config = dict(
    train_examples=45211,
    image_size=32,
    norm='layernorm',
    fused_qkv=False,
    widths=[64, 128, 256],
    mixing='mixup',
    shampoo_beta=0.95,
    max_precond_dim=1536,
    ema_decay=0.999,
    batch_size=64,
    epochs=22.5,
    lr_schedule='linear',
    final_lr_fraction=0,
    weight_decay=0.05,
)
Rows from expert 4 of block 10, named by matrix and row number. Rows with one number belong to one neuron. Each number is 128 + 32 x the weight over its row's rms, rounded and kept within 0 to 255. All counts start at 0. After the name is the row's rms in percent of the matrix's.
# up: expert up (model.blocks.10.mlp.up, 16x128x256), inputs 0-127
# down: expert down (model.blocks.10.mlp.down, 16x256x128, transposed), outputs 0-127
up.105 096 [ 94 145 114  83  84 119  98 182 101  87 155 133 124  75 106 128 158 126 132 134  91  80 115  81  85 119 130 140 120 125 119  99 101 112 136 109 130 159  90 174  84 145 117 154 140 144 183 163 119 114 125 104 120 155 130 136 206  84 111 169 154  98  85 142 180 115 128  34 144  74 123 138 155 124  96 149  88 102  90 113 115 132 140  86 132 123 131 153  97  91 116 142 153 146 178 106  76 119 116 105 169  75 110  97 155 170 172 185 158 155 149 186 128 147 182 165  94 111 121 130  81 123 159 140 124 106 122  63]
down.105 100 [185 110 142 148 128 102 112 113 110 177 217 110 129 163 119 136 131  71 115 194 129  88  56 127 114 123 116  73  70 171  61 155 154 173 111 128 120  93  80 140 129 140 151 155 116 109  90 151 182 144 141 109  97 160  91 125 126 123  86  78 176 118 146 162 141 135 111 156 115 107 149  85 140 157 170 128 134 166 137 166 157 182 154  66 131  92 117 134 118  60 114 125 174 168 194 147  41 130 215 173 124 108 154 157 147 142 154 121 145 149  34 154  87 153 114 106 127 133 123 170 110 143 109 139  96  54 100 105]
up.106 103 [110 140 135  83 111  78 135 166 178  88 139 136 146 113 121 118 109  94 121 100 116 106 116  98 157 103 151 150 133 154 117 117 153  92 150  95 109 117 128  41  85  95 145  93 147 111 134 165 119 124 190 117 144  95  92 123  65 145 132 181 149  64 151 155  98 140 131  48 182 126  64 121 121 154 170 178 113 114 166  74 146  91 134 109  62 139 117 116 108 106 137 184  96 135 137 149 142 102 155 154 122 110 130  70 143 112 107  93 181 157 129 144  63 151  95 150 133 122 121 199 113 133 172 147 162 160 170 163]
down.106 105 [ 55 110 140  96 109 122 147 230 100 104  97  90  98 129  91  87 226 131 153 152 160  99  99 102 185  77 117 125 151 154 149  81 138 131 118 137 112  89 107 188 105 139  94 104 109 148 106 110 122 154 134 157 114  78 142 147 139 156 156  87 166 156  94 111 127 158 111  67 109 181 125 180 119  87 135 157 126 121 183  90 171  84  94 164 135  91 142 164 164 141  99 129 122 144 143 184  90 117 155 100 167 109 195 146 175 119 109  98 149 177 115 193  99 121 168 109 101 139 171 121 131  96  94 127  70 136  66  84]
up.107 108 [136 120 122 133 123 111 129 136 133 107  80 193  85 141  89 199 176 125 147 114 126 141 136 127  63 106 125 108 198 140  88 185  93 108 168 127 108 173  90 160  92 142 147 114 114  42 122 118  76 109 126 183 154 213 159  71 152 134 125 187  67 185 181 106 155 112 119 107 116  82 212  66  84  69 116 133 144 109 125 152 127  92 166 174 127 133 139 115  76  60 141 141  95 168 113 150 120 152 126 136  40 123 144 127 112 118 124 108 127 104 143 137 123 189 180  92 168 151  90 168 116 149 154 136  92 164 181 100]
down.107 106 [125 194 129  81 120 142 122 191 106  78 103 123 177  91 106 157 116  80  63 111  81 128 114 145 194 131 163 119 144  83 158 129 105 136 116 101  89 133 145 103 140 157 118 147 137 128 150  99  98  98 126 125 140  89 164  82 100 171 154 132 105 128 155 111 149 131  93 146 157 107 102 120  95  80 163 133  77 155 145 102  99 115 159 148 134 118 151  94 150 152 174 101 150 191  91 125 120 133 180 122 107  92 134 134 138 157  92  96 113 124 140  99 108 101  84 167  75 103 118 122 113  84  99 186 170 127  90  97]
up.108 102 [106  75  95 155 157 126 197 135 181  98 110 102 151  99 139 146 120 176 174 150 125  92 161 126 108 110 123 101 132 167  94 137 128 151 141 152 117 148 132 126 111 124 104 122 169 141 134 128 201 111 186 134 164 124 138 161 146 148 133 151 112 112 142 146  93 138 145 104 120 142 128  89 122 164 118 115 130  99  78 129 166 150 113 186 153 120 117  76  88 170 164 178 138 156 112  99 177 130 106 226  94  92 162 173 136 105  80  74 153 200  86 126 169 176 127 139 141 103 124  91 196 106 167 150 178 177 180 110]
down.108 099 [ 97 162 174 149 115 156 122  87 129 101 163 155 125 117  78 179  57 204 101 158  66 135  95 173 120 110 151 129 179 124 114 197 117 140 129 123 141 107 176 117 125 132 107 171 171 128 115 154 123 111 120 148  99 200 141 136 124  85  96 111 134 119 117 141 149 140  78 114 110  98  54 201 122 157 146 146 120 119 131 100  85 126 123 126 113 126 151 139 138 116 122 132 139  85  74 104 117  84 111 173 169 117 162 129 132  86 122 164 182 161 249  99 164 141 124 128 111 138 118 118 124  82 102 116 127  59 119  91]
up.109 107 [164 122 164  74 154 116 161 133 141 235 125  69 128 140 134 113 135 152 126 137 166 113  96 129  89 129 149 113 102  64 162 138 120 131 148  98 100 155  95 148 143 148  92 153  94 158 114 172 132 111 160 136 134 146 100 186  92  75 153  72 110 122  84  83 119  88 184 202 156 117 136 140 153  61 168  84 163 118 188 120  83 120  69 185  98 109 150 119 193 158 136  62 149 102 139 131 170 124 165 127 138 120 130  99 196  82  92  96 151 134 132  95 119 132 129 110 168  95 163 124  90 143 113 165 163 156 165 204]
down.109 104 [ 45  93 112 161 127 104 143 145  77  75 147 115 151 124 184 137 152 149  95 137  96 161  92 113  45 105  85  97 115 143  85 119 155 134  98 150  93 130 151 116 152 125 101 106 108 145 145 105 131 157 126 121 123 129 125 133  89 127 133 147  93  49 153 156 142 107 129  93 107 131 170 157 155 136  98 172 205  75  98  85 135 132 118 149 173 147  84  98 160  83 105 133 138 157 115 155 111  99 114 185  95 162 137 152 156 153 157 133  97  35  99 130 149 148 171 143 127  66 108 143 176 132 114 142 100 125 161  88]
up.110 095 [ 90 104 125 116 170 133 128 152 102 111 126 118 109 123 104 103 150 149 100 180  97 154 208 151 125 123 156 170 114  51  70 163 116  91 136 149 143 105  71 113 137 141 172 124 133 180 173 121 142 138 119 152 166 150 112 127 170 217 124 153  91 175  63 173  90 161 129 152 158 131 145 114 177 132 168 148 151 114 105 101 146 122 177 100 158 102 144  91 160 146  80 144 126 153 108  54 154  94  91  79 147 128 176 156 167 182 138 134 121 186 182 151 159 150 112 115 120 119  85  69 133 154 164 148 137 141 166 147]
down.110 091 [ 89 183  93 180  84  71 148 116 106 118 128 184  83 132 128  93 122 110 127 108 144 151 105 139 198  87 145 137 125 112  88 114 148 138  75 157  97 148 123 146 212 122 105 144 170 142  87 133 137 124 141 136 160 172 116 190  89 108 187  83 118 146 160 103 154 116 128 112 110  67 145 149 101  82 113  84 126 151 125 127 140 111 105 108 145 159 151 152 126 120 124 113 137 130  57 107  93 203 153  83 166 156  76 145 129  93  97 136 109 122 183 128  96 162 129 108 111  30 110 122  92 141 123 110 120 114 182  66]
up.111 115 [104 184 161 108  88  81  99 135 162  97 179  89 166 109 163 125 160 160  38 139 171 164 145 151 127  82 131 152 162 109 125 167  99 166 111 132  90 125 137 109 121 145  68 121 107 130 107 140 197 129 121 156 169 165 133  89 126 140 170 126 128  75 183  80 116  93 166 149  75 167 177 112 143 131 112 121 113 142 115 158 138 140 120 156 113 149 125 167 175 132 110  75 155  91 133 168  70  97 123 186 121 152 145 103 135 101 131  78 135 140 125 136  62 149 105 158 108 187 106 171 198 144  88 118 126 123 126 175]
down.111 104 [147 121 124 153  77 154 104 158 113  80  95 139 142 153  26 187 148 103 137  99 143  86 120 151 154 148 146 168 125 202 140  98 131  62  66 155  86 125  89  75  99 104 116 135 121 169 112 183 150 163 109 165 188  94 139 177  81 107  93 146 141 121 144 136 124  73 131  82 112 100 104 137 154 137 105 111 135 102 125 112 159 142  72 145 124 118 133 134 116 105 106 140 108 142 101 163 146 135 135 127 180 190 168 112 124 159 104 111  90 109 149 122 129 169 112 115 115  68 132 139 118 126 129 107 136 145 107 148]
up.112 094 [ 98 130 129 102 140 121  87 119 126 147  94 164  66 127 117 124 103 116  93  70 158 101 155 110 138 117 137 110 142  86 103  78 158 134  99 118 168 120 171  92 150 115 100 104 129 150 136 143 132 146 185 169 171 138 119 169 153 111 149 156 139 151 109 160  87 112 110 150 110 141 147 121 166 124 116  84 183  75 144  84 101 160 142 131 116 106 148 165 143 130 122  84 150 156  89 184 117  99 148 142  89 120 132 168  91 137  76 106 114 118 143 161  79 135 128 101 107 125 193  90 166  81 142 140 136 123 181  66]
down.112 103 [144 169 118 138 130 165 191 133 121 182 118 127 132  95 156 177 148 130 110 173 114 136  94  86 113 122 143 100 128  85 120 181 101 165 100 161  62 201 125  77  95 110 136  91 128 162 114 135 135 112 106 186 156 131 143 201 107 131  99 114 180 178 156 157  94  97 206 117 144  99 122 125  74 150 110  92 153 151 115 123  70 180 117 114 108  96 134 154 164 176 171 200 197 134 135 140 178 121 125 157 105 167 153 107 121 113 140 146 118 136 159 170 118 112  89 120 146 154 103 108 160  93 134 216 170  78  75 107]
up.113 102 [120 124 159 106 101 114 118 156 115 181 164 140 153 152 110 170 173 108 140 160 119 121  59 121  91 107 127 125 114 127 133 105 126 111 125 106 129  74 141 188 122 128 215 104 139 184 141 155 120 136 105 175 152 135 100 143 121  73 136 125 148 120 157 119 169 177 158 102 135 137 143  57 154 129 144 187 126 154  80 154 126 157 131 131 128 170  67  81 120  62  95 145 125  92 154  92 107  76  99 128 150 129 153 150 147 130  82 142 111 137  31 146  78 135 130 111 125 110 144 110 126 124 164 126 127  48 107 123]
down.113 099 [147 150 104 136  89 159 103 166 108 174 119 114 139 116 128 140  75 147 115 143 156 117  92 123 130 142 178 111 105 134  98 106 106  92 140 111 144 168 136 161 160 128 143 173 131 117 123 143 131  67 146  84 146 178 122 133  83 140  72 145 105 200 204 152  96 103 138 133 137 179 137 147 123 155 140 110 171  54  66  84 136 115 109 132 115 181 102 128 183 129 115 122 169  83 108  60 193 101 199 165 106 117 135  71 127 142 134  79 136 106  89 150 119 150 112 120 142 147  86 104 155  56 124 132 158 109 123 122]
up.114 096 [153 132 129 121 136 181  92 103 104 169 125 143 145 171  80 175 106 107 164 167 132 140 128 151 156 131  90 144 190 144 128 122 133 181 122 126 154 174 101 118  78 120 111 169 106 162  94 155  71 124 133 138 145 162 116 167  48 127 170  98 103 141  97 108 156 177 143  97 145  89 118  93 106 178 230 132 132 104 109 136 143 171 104  95 152 124 116  82 125 129  70 173  86 128 180  84 144 132  80 129 139  79  98 127 136 111  72 101 178 169 161  95 111 175 147 128 141 132 102  92 124 122 116 153 171 122 153  95]
down.114 097 [129 156 137 152 203 128 132 148 161 154 131 149  97 128 207 101  43 146 139 106 140 119 153 102  70 150 105 146 196 121 108 154 140 138 155 134 171 174 117  95 118 114 134 103 195 181 121 111 117 125  70 140 104 134  95 168  85 140 109 136 204 189 113 125 131 142 169 123 108 145 168 164 106 111  99 139  81 151  79 104 103 134 181 131 130 141 163 168 190 142 133 129  86 123 120 124 144 170 125  87 166 127 152  68 130 125 134 105 107 165  98 207 130  74  84 150  88 103  89 144 156 140 147  80 134  95 181 127]
up.115 091 [101 113 147 121 172 197 120 148  82 139 118 133 108 182 162  89  72 169 114 148 180 131 211  95  89 184 128 112 103 126 131 124 150 127 121 178 129 150 145 157 135 112 125 130  92  92 105 134  62 132 142 123  66 145 149  99 104 171 122 102 166 127 136 122 150 155 156 108 115 112  64 145 137  68 102  83  98  99 110  97  79 181 165 161 212  97 145 170 132  93 134 106 144 112 142 128  96  92 121 113 158 139 146 178 106 148 121 143  86 117 129 124  92 113 140 138 149  67 143 126 109 150 113 150 163 148 101 169]
down.115 091 [122 131 128 104  99 164  43 160 112 110 172 138 126 121  89 120 147  95  90 149 109 126 148 198 140 113 176 144 123 216  83  96 144  65 130 118 143 153 158 165 114 136  96 121 129 182 197 152 144 156  57 154 130  61 114 132 156  77 229 148  93 148  54 119 122 120 165 126 156 112 141 122  85 122  74 160 143 111 141 172 140 163 172 152 127 120  88 136 129 150 172 128 128 161 109 108 154 115 101 152 156  78 100 136 121 168 115 114 188 104 129 116 100  56 144 166  95 148 208  98  81 134 183 188 121 162 114 153]
up.116 120 [132 149 156 146 118 144  83 151 151 144 160  82 102 136  75 133 207 125 171 138 135 131 107  79  75  68 139  45  99 128 109 204 134 152 146 101 120 136 110 135 165  90  96  76 159 117  85 142 129 151  66 128  85 159 172 146 141 150 155 146  91 138 174 103 161  99 124  54 143 166 126  99 106 132 151 138 130 107 131  91  67 110 145 134  81 115  70 139  84 118 145 106 172  81 112 124 141 167  90 134 131 130 123 117 182 111 129 105 233 129 117 147 171 160 117 130 143 106 132 104 130 131 124 116 202 125 114 126]
down.116 110 [ 97 138 142 132 136 199 116  98 119  90 123 143 183 114 140 123 172 152 144 133 153 142 149 130 156 138 133 128 107  61 152 115 185 126 123 157  43 166  70 111 139 109 132 101 240 115 103 113 140 132 119  47 142 133 128 108 127 156 160 122 187  75 122  99 113 122 145 150  72 156 169 174  56 108 137 150 134 122  57 120 134 104 135 181 195 111 134 130  93  88 115 120 171 181 141 174 120 182  76 153 137 122 151 118 127 189 109 134 149 171 114 114 132  90  67  99 153 133 147  64 127  89 109 122 101 144 113 114]
up.117 103 [142 156 145  97 138 122 152 125  71 104 103 122 120 135 101 145  51 126 143  85  96 183 112 151 112 161 133 127 153 183 179  88 104 184  59 127  87 121 136 169 109 155  95 101 156 131 198 109 141 118  98  97 118 101  98 129 114 138 104  61 146  97 148 118 164 121 143 133 178 129  98 133 145 135 154 110 174 130 101 110  94 123 126  76 122  98 150 127 126 101 154 156 149 116 169  93 144 152 132  76  68 164 136 129  95 131  96 190 134  71 118 181 135 173  96 147 134  77 119 141 167 135 110 114 115 127 183 125]
down.117 103 [ 75 133 111  89 105  96 103 105 137 172 116 129 110 153 104 176 119 125 136 125 136  96  92 119 185  99 168 115 121 140  85 143 155 149  98 139 144 154 159  81  94 178 114 137 138 153  92 145  88  80 173 133  94 164 166 119 118 136 134 172  85  90 163  95 101 125  81 123  69 137 162 157 123 126 148 153 133  76 178 126 182  93 177  94 120 137 145 160 155 115 137 158 138 160  42 124 159  83 156 178 127 131 152 159 138  67 134 129  74  75 114 172 145  76 130  76 112 126 143 160 203  88 117 115  94 131 127 119]