Rows from block 10, named by matrix and row number. Each number is 128 + 32 x the weight over its row's rms, rounded and kept within 0 to 255. All counts start at 0. Numbers have three digits each.
# v: attention value (model.blocks.10.attn.v.weight, 128x256), inputs 52-103
v.0:159170101105130128081151153165087090166095206097109166026160183101089149119114113114170126164121129151067093131127156117111142074157120116121106103133202142
v.1:093138063077128146108162179146134018186078108170162109142143180137140127113109114156155183165158150129068094143090145202112112112151158143120094152172095086
v.2:132157095101128151094110098157150132186095132180090090044196138124104164115107147145136115138136106125133139167086162167168162098043086188172137107165130168
v.3:137081110188111106093096126152123092088067141086173124159183102182143188109103197083148123184078089039153079199118154127117171136176124103080095134108122127
v.4:146122122061075159067166095079172112115088122165122113129162114099091139154130097157088088104146121109131157124152123143117115129134124140086175130103115133
v.5:112141122173101177093106103122151163113097114175088079237126146134147124113045138132150120112168125091100068071122178121124122190178125130129098152154142039
v.6:156136091115085154149100137115128095048185127114120135118077136118151152178140173124125106099113081187156099165069101066194145110120128198122135179119177097
v.7:159105106098124122104137115079197124114123164069144110136104128082140133089185087148128175128137114206129184113144107157188089094172137126127182065126091146
v.8:107169110168140091118123136106103105108186129141126062127104113044152135128137104097111154139096139134137112128126072168129139088108108072130162169135091092
v.9:091102131166123068059087071126114166160140115180098119114130171183138112118087149145159143157127034131081136138149141154135157134148140137142137101041164075
v.10:128197143111175104095162123108107106119112139158141060131171120159119184157095221134125145058112148115148145133054151145146151086141153120130142127115153156
v.11:167104148100126091123154106105148103150171119144093106155108098166169130136118213139118176102119103104135112178101126160138128150118135125167153056189152101
v.12:108106119092143116091144123103146103105160155145128140086088107121092152097157125204171098125137157120135138081095067095167120119094094164120179139105111124
v.13:138069163135132155158151113114200118073080138167092165173142080116072093100122102122146105150175179129173117120191135109145100141192149142137071162142141126
v.14:109219107115115099128140078117080086170151130116127152143135076156127154134178170133092088090174161119115160105094172135142110093065083123099077129138110135
v.15:118145155146181098152087104127168127104123131110106097144147205139167079192134124130182154080141167080115112106081139190065138150069073151091145159081167134
v.16:090108106107101144165092096142122141137065149141088131125120096059097160139148111133156140171123151099091123125114100164142114135101120082111133097083140130
v.17:112129175124181126104202151145106126123143180124084151184140107121084091129143148127095126099123146188182110191178127098114082139111108132126098186103148126
v.18:178181183135092069084126057100139165138066173160139112088098154118140076100141122149118102143113068114157108134096125128084118141172089167110093122110105167
v.19:129091120120102188070092111196156134112062127152140174105189116147137103152125155179183063112129072178081067160197154134145119133102104151104141123225158132
v.20:161174121090166136173153183168115150127147181171123096176156083124145069129105152108163070089181126122138175080101134157180143122197146165113104194111112147
v.21:103105169195091096072151131109083114189148107148108115114205168107178082112117124084132106115180138083114110116147128070116147117111168116145124159120162059
v.22:064133113166116163091128113148148093125121128058123145185122135108120083085121149142136083169146135116151037094138156102125139087151175160151127159092163137
v.23:099090114086116107149141165143111154135132090169148183100138140174187130080120125094153114120062119121156167155136123104106134134098102144124181142118101152
v.24:133167127187174126137115133139134145069157145096113105187070097131119141079112085078166200086127150143134118157092104137135133199090113117074078145127116157
v.25:115158109176116129148061143103138147129048201121115132105098084154080127119209142162166169145091073129165125137114133154171108132153149110110154151140102139
v.26:214147160125100141100153143097112117137139100059119141123146161166137148152131192126155126199105095144108149146135135190067178160080128142144068154172211093
v.27:120138144127118048161119131112135098132158114141155150093131111133113129105119100107082093124136135167121158140146166185152076111054120144101078116126126144
v.28:087124117156076084151138105078142050143136106138145091127156173148135115089135200171199109082141141068135205165118054137162127155153093078108134117112060123
v.29:100118132164103156154134177118129076112113112103136141111147114199162116122115114127132137075145146135185136187125184108111110128142109156130158092170117106
v.30:150104128164122083135131147118114152198129114149133212157156131171118102108122157125109110176209074082149149134138085116086142091092159129112186138072144146
v.31:090123169138167140137103147118155092114114114130107183124093078123111149142100103072094185136140095128128135126100136097121156114157126118131148168124117088
v.32:152167151141112064190131072109125128140193107097144108153054109134150154141172112113147138117128157147109148129136120162105073107138151112161166133126177142
v.33:143140138116099144142056122146132125166086086048116170138111123121150137060127058110163158082094188174121107156150148123141110128194100146108202163147130121
v.34:114178078148189105149164098127145117062121142125173148151179138140154137081102084093157098137136088094095178151084123174076076136143092163071172122151061068
v.35:161141058134151121141097076130106135164090088083102141114100125120137125131109098126132117074109126083177135081111080116082131127106115116140171124122069108
v.36:081116147123168162165098096072129065131120108120136129174168072082119108102132159102095165124157120138145158221172125073149146111110137144104152155099155147
v.37:139164131176139090177157134157129136033070098077153087126163100139167141117164147122190122131127093104080169117131113066135112088150104142125044141188157187
v.38:099123161125140106155099207121144124151114104088108133118145162097181111134123134203143104185182134110129084092135071131110133128095178133098144066111179105
v.39:128137121132136107103145149121077107116155145107115113123111104102131151127129165075158083146108159121184121115097163085139103097129084170149076165120096171
v.40:125116129162122118134101161045190129156131080142116110064126116157125167127102128134052124081111224134131110071109116070145181101137111100090110160122137131
v.41:207185028111085130107122184150153117096086124132065129094120109171117150137136126101088104147137140087088120100144105148139136134086223103147092117183104132
v.42:143100101107103130172166106114086158128114160078154117112052149093094177137076112135152152192122120065082103152017135136154124124118119094150191149175128095
v.43:135103074092145105111106161146106133096118158173109115099110148101145118090134158124176113133079161089198133176146192124146219128128150039105176084220070150
v.44:113134134136136083165130136096108158182123164073143180131108111121132151211168112102156113169109119193169181124100116151159147124168164139149109122111125167
v.45:077153159151115101132124082202156150128105118174123146140182160154152133152096128106138096101166113091124187171131091219081110110101086106182175128199119196
v.46:137185086111139158132151161163184111077137136124080096166093141127027141190111149104079113178088121137135108134113142138174049120130118151151125083101141095
v.47:179084087149117102180085150145116157163071143140157123131171163097110143106165147161153165101127177127124147110078166144146166125124083098105170064165154140
v.48:115140145098069100137129090077152107071159073143179135117128144126121164125112183153140136123114067124151089109144150139103082172218115125131137135201078160
v.49:169151170086110137139141161125183201154099120121138113118107105154147146145136137111151129128148093133057198095134076114140079163153138146085127141098133118
v.50:068113120154074133077121098148078150186079118140110169135099149178161156118149148114068190089150140115205133087079069142181096088157151127139149096172192090
v.51:129098119079142107134115155112091135098119076088128189110140114119095112100120121104100130140148150140112214110170093155130092196172138131176113168132120048
v.52:115135130082137124128128105171138155152139130121181084193181122071108120120106149098091107124106132110106082087069137115123130107164088140114125085106167171
v.53:112126071139090129121132098109132136095140149120142167132137119171117135061157160190172110069073150121112148082176112126135126098164140103082145107160118153
v.54:107153124173150083137107132121099133161111104107168109200149142107151124183120179122100074070103099152185138095079070161108122158127090096114162115131132102
v.55:126123136096148118129139122069105141129103121141077189183128181138126140195134169099143113173126185086144104131090125142065159121109164136061186155019122124
v.56:150119163142093171097173141139164093124092126118179156127110123092186121133129110166159130098145135151150100075121121166168078103161124151161133124088150110
v.57:135182153132123153085043186130168117208086146098129117111103087157172081127110108169177168106083145125102099129109122103132152075104158047096132176147104126
v.58:107081126150083188157152183129115105188098156183158126161128111085109135141094159133091034148089143167101089139100143073177145134082198161097102075137159160
v.59:120138097106139115129169128110131121098088131135166217135144142089179110156099106136078131096164094149147138132119083090048132154121133111173042150118139161
v.60:103118196136143107092155166232138112141169143113120120148101090145113115127142080087116082123092142114171139170171202086093139139092128171127122081140145196
v.61:141107150136153166148157122117097124156165126155197125190177133117127141091135073155130179156116132175171080087200161142145154143102121093143114148195142074
v.62:087141119160108105118138095086000106149089170070115120107091132066118089176167182085092148132137130114124198121097117175088083120171105064130144162151117159
v.63:038089139121068138172150121121137106109155063078123046086158115129192114070079135124211115121137057117124128136095112110084131087118140128161124099164161138
v.64:164198160127184136133135087124095095077092166109099112127128106130080162197111084125096169096129157132112158164139149080125128064118093131178108118168126140
v.65:129113140153148130108060108136162068156153139148145152122113141116082147109186140136076175134103105108072125134092099096178196154089179127162125132087147122
v.66:083109114123129151081114158149101155094149075139070116039196110174108163128145114199107112151120143068127169146190164120150224094167136137096134144119122075
v.67:076121169130168131136189116040139125143117118139112113162145132098121177189134159119163102118152130116083192099112116129153095123150119113119155153124129110
v.68:107084082117152132140127097112102146174166108152150158096139094153157128121128125131163103097112119129173149108102144164138183181157180101111172125063095107
v.69:092167097107110178098144119109131138152139150149157101129114154098106037138122141150104145141146097157209187174177166112159105114121124147143082184139162091
v.70:069109139093136143104156130121109139186129101127137150150136132141144140093151139149112104121141105086104138151120147153115124137126122183137195137109128160
v.71:162098145129116049132125066128132189108149139114161137150093163154134148122136197138178124064129125135116105197154146115131171115143159110086127106166095102
v.72:149124113127128134095107079152084156196128139065104091116074118088166100170109188104111128164115110070129144175157086116180130056156078127080139127112136101
v.73:110082114154087108153133148125124123117217145124106141156082129154126091054086139094106113092053130151090131131095122131181075178103094116192143110160118195
v.74:148152086099069151075160119150112138138091145113154151119182169158163109173095154137155126116161129101085075126130086090069102184069128117107079145166131134
v.75:155099106144128159136119139136159137103148123163148089128135131135140134149151122131177121150165171034142087140187122096097095128119151083113090151119168126
v.76:175121135176117111094064209103136129135152126152138135110134166165171194125140118132170140105124149117117130102092098134168096104076134142118151149146145123
v.77:156154072147117117090117142113127161079152138127177153197102075142128060158164163125119118096125109096125136169139154133064129124177164132124086049146212137
v.78:101152177205137110123104131191113113180159105168198164101123186090085129126074148074107164181093115150147096093086109066127077137139059167139138102179097122
v.79:126170123182188061144181155121116127037209206125157128119103157070160167122127123168100121123134083151143164073059158129147092146140082140147153117121109101
v.80:113143173165129128144099194148162091130107124111170151139154167107153133159131099132116110133157082129115137115104116123174153107122101128147074087105128126
v.81:089157171122059141106103098083121167199117142131176127133183127151089094123158135195167157141087153173087121063126138128123067091112109127103104131086089111
v.82:157197136198137108123102134136165090094166108131164107119103145147131156135108079127082179100157175149132083125129107157148155091122165097025105187126131201
v.83:122120100142137086099153127127176156119114134097102090084095231135165161098123131149135078133127111120122167118100149149195104171099174116112131105140151164
v.84:095105142155176176161166127057148140141075161117087146133152147174107153129149075130117104094182109126091135106193156146108213107101127145120140081120087105
v.85:162075113166136122112157071141095147110153081149098146129084109202098128111146143137120092087061093134142160112144112085169170098128133130119060091125081112
v.86:171162112167096105123144147129105118080148138140179112092100099104140128115118190100168170170137128083183103131158135123086145086107124035101091138089115126
v.87:130089065146134117076134134119098110096161095128116165129119149177108168143081143187153166148123163138125118075145083158127078141197123147128149090056075180
v.88:100117124159102163165084150147154166173105099124113143051114128148143098097167109192133130084145127136208086068095123141109115139159091081191142074149148119
v.89:176046119064129112096128142119134141110134156150091179126122133116097079136105197136139102126142111134139168144153171195138069104157102151108172039148147126
v.90:094104099130119120125084099252111149108090147063104105165158134124073112116128097102136100101129109087178119114126126126148075179124139100223134108066089128
v.91:082132175131146116141091108072111089166086105096179119135074118039082138111054105139158154130133136164135117159209168149159143101142135137133145049111049167
v.92:156146114127130096092122130136134104073121094132124116100152060143142198124145167135099125166103100125154107147164057136149049087170097125190224110076141126
v.93:169131094112115154091142150059131100145118135151095166123100082105172065111054103149168119196165138098122099108111171125118121176113109089099165102168138148
v.94:116117156187064128152113087146131120059102090127143189086094140110107132133130119174174105153124110169110134085165159210150164165100149136119096105155155151
v.95:170162157150115157123126141090102102126132106160163138143160163125120105213076115180094106139107163095131111126171087087129160155149165109132143126115123125
v.96:072203054159152140099176067140165123109101139136146159124104096132127140117045174066073120117122101159156140112154173037116118157084111097172145155153155065
v.97:135081052121129113070140134081088150031120157119070140157105108066213122090110130140111111156125123126118143112125121163139168102110101125103122055134122104
v.98:170166130041156135096184146061096135137139145103168091134116162153124149158114109097193136095139082114131118128139110141150139159154198037092152144113159056
v.99:108140115100174154169127111087111100193109127160128082114196150157142172145115128056087097121104143117125165093134154128162104149177116152125116139141103145
v.100:145149112118159066068137073175103171094120113108116087097178133119091139138130137171154132181209118139128151164131149179130173192099085166066113084109151190
v.101:157127171112136143146091109156183186070122136154123130171131124134126194158124121129140224143167079151078191122142159152135120139148129145109090119201126134
v.102:126155116107140106145109148163202140120138102176135143096187122124087157174134137130136143133153133186144145127132152147136106164117144113128085112153171147
v.103:100100123109037136153198122098073146162200149124102132108178124190126180138145171137151129164119126167110158083132079130121168116118148164159176139124119146
v.104:165078103130125075069158153154119120205198150104121158136097127076154162111159123093118140120130098141123121107168094088176102134146087175121110115169126083
v.105:135176140126136169155121162195086115096136152069131135201180143063155098143038116116108111118078114138064101126072136129118140126058133146087136169105127055
v.106:133080123141071166156090176139177121154121139131106092159095148133125153120111138104123126086092160089174098086183094091135117126074150115092081197120136138
v.107:118117129097164171080082098174110078113081104144122129098099114132156162155126119127166156184196075155115157140085120122155107096161165140124159164069144135
v.108:164125040137137180139120124143178155110141125152181165219083109110098100162098156094096106113189125131094064137118159122076115188085092178090183147065153162
v.109:110191131152104139108167136107167129135133152178119169127103099071076120129095156102109163098142121092102123145172087134097171112182177143144096121149118071
v.110:142139193087088176166156144176064123140172158154136108139138142152103118081127149124094100079165095151133135109160134092075115169145128173106181151128129110
v.111:105079144150083171113167170069159089174135137107181073149185175064162152139061146143118144082075137094156180136102111132074109162130153098159121135059173155
v.112:092107105133165138099155121121103161154164072140148145165144177126145101142163155069160122114153097172090108133053106110097141154131162173148109132127145094
v.113:076104152179144155128089114180161151117161142130163087082156153139134124108136103159129076059133132110160096135120082137127182101149136159159119184096110140
v.114:118096181133126140118151114145165126117141061162130198149095125138151118101119188154122084113086101187149094141151146102144139156114094101106099125120105121
v.115:092120138142119131166083082118158139138188143166141204061122140142165131158127110102111079093148102113094203105083086105097158100139157133099111127115160121
v.116:085117122161117157126209119133127164150153139185082047079176120104140100185155125196106181201139163104157080129148177121121119159094103115093149191136116140
v.117:128123142153092127120100089120163053107101102110106200090133164156128112175106159132140151105098072145104078102110158112156105160095133130170161080194129124
v.118:122141126086075116104133027141125146087131120147145111161107185164143134122131175107108181134055165094112077075162092109071091109163083095114116151133144128
v.119:150119160176134080165132134095129128141112141106071068133069084163100137146154138157143145132060117107131125060131136113135105082118122114105168140141166117
v.120:097194155114134073142075132104113157152104156139123162112165081145159162132167092138155113155197158125071064133146144060145186121121134146155113123120154160
v.121:102093168123136122141048141106168161133124157147168102046096113117118046130123140116126157136098118091070106109065174156095193127050111123199115140080105092
v.122:120119137085102147091078099126135096108114148084131101099147143143182125108125094125147149155078136133142091104112128096132077138124087105146106126119159137
v.123:090123115115092125186150114118151074136159132093115075170089166111116117105127121145085063167143143182140121152122127118151186070128168207118094157159119108
v.124:176098093040132144167166169141146153119114162168078098138137124166148111173148118162159086255114110167148113172142104149079110143181151113094104144192077108
v.125:082101085179109144138116091103136110150105145155156136104165186118078048080104123116096081079167163166113129178071100113097158121167133144131144100174122182
v.126:148155117156086179123106120097130094141099163102207125151167179154148116122116143171098106112138114168173131153137133200094115163091159103134127167080107178
v.127:165120115148085168144083111042132105093134119110145159187121065091112136106162102079154159111158166102129149130113086138177131119149128174169105091094123112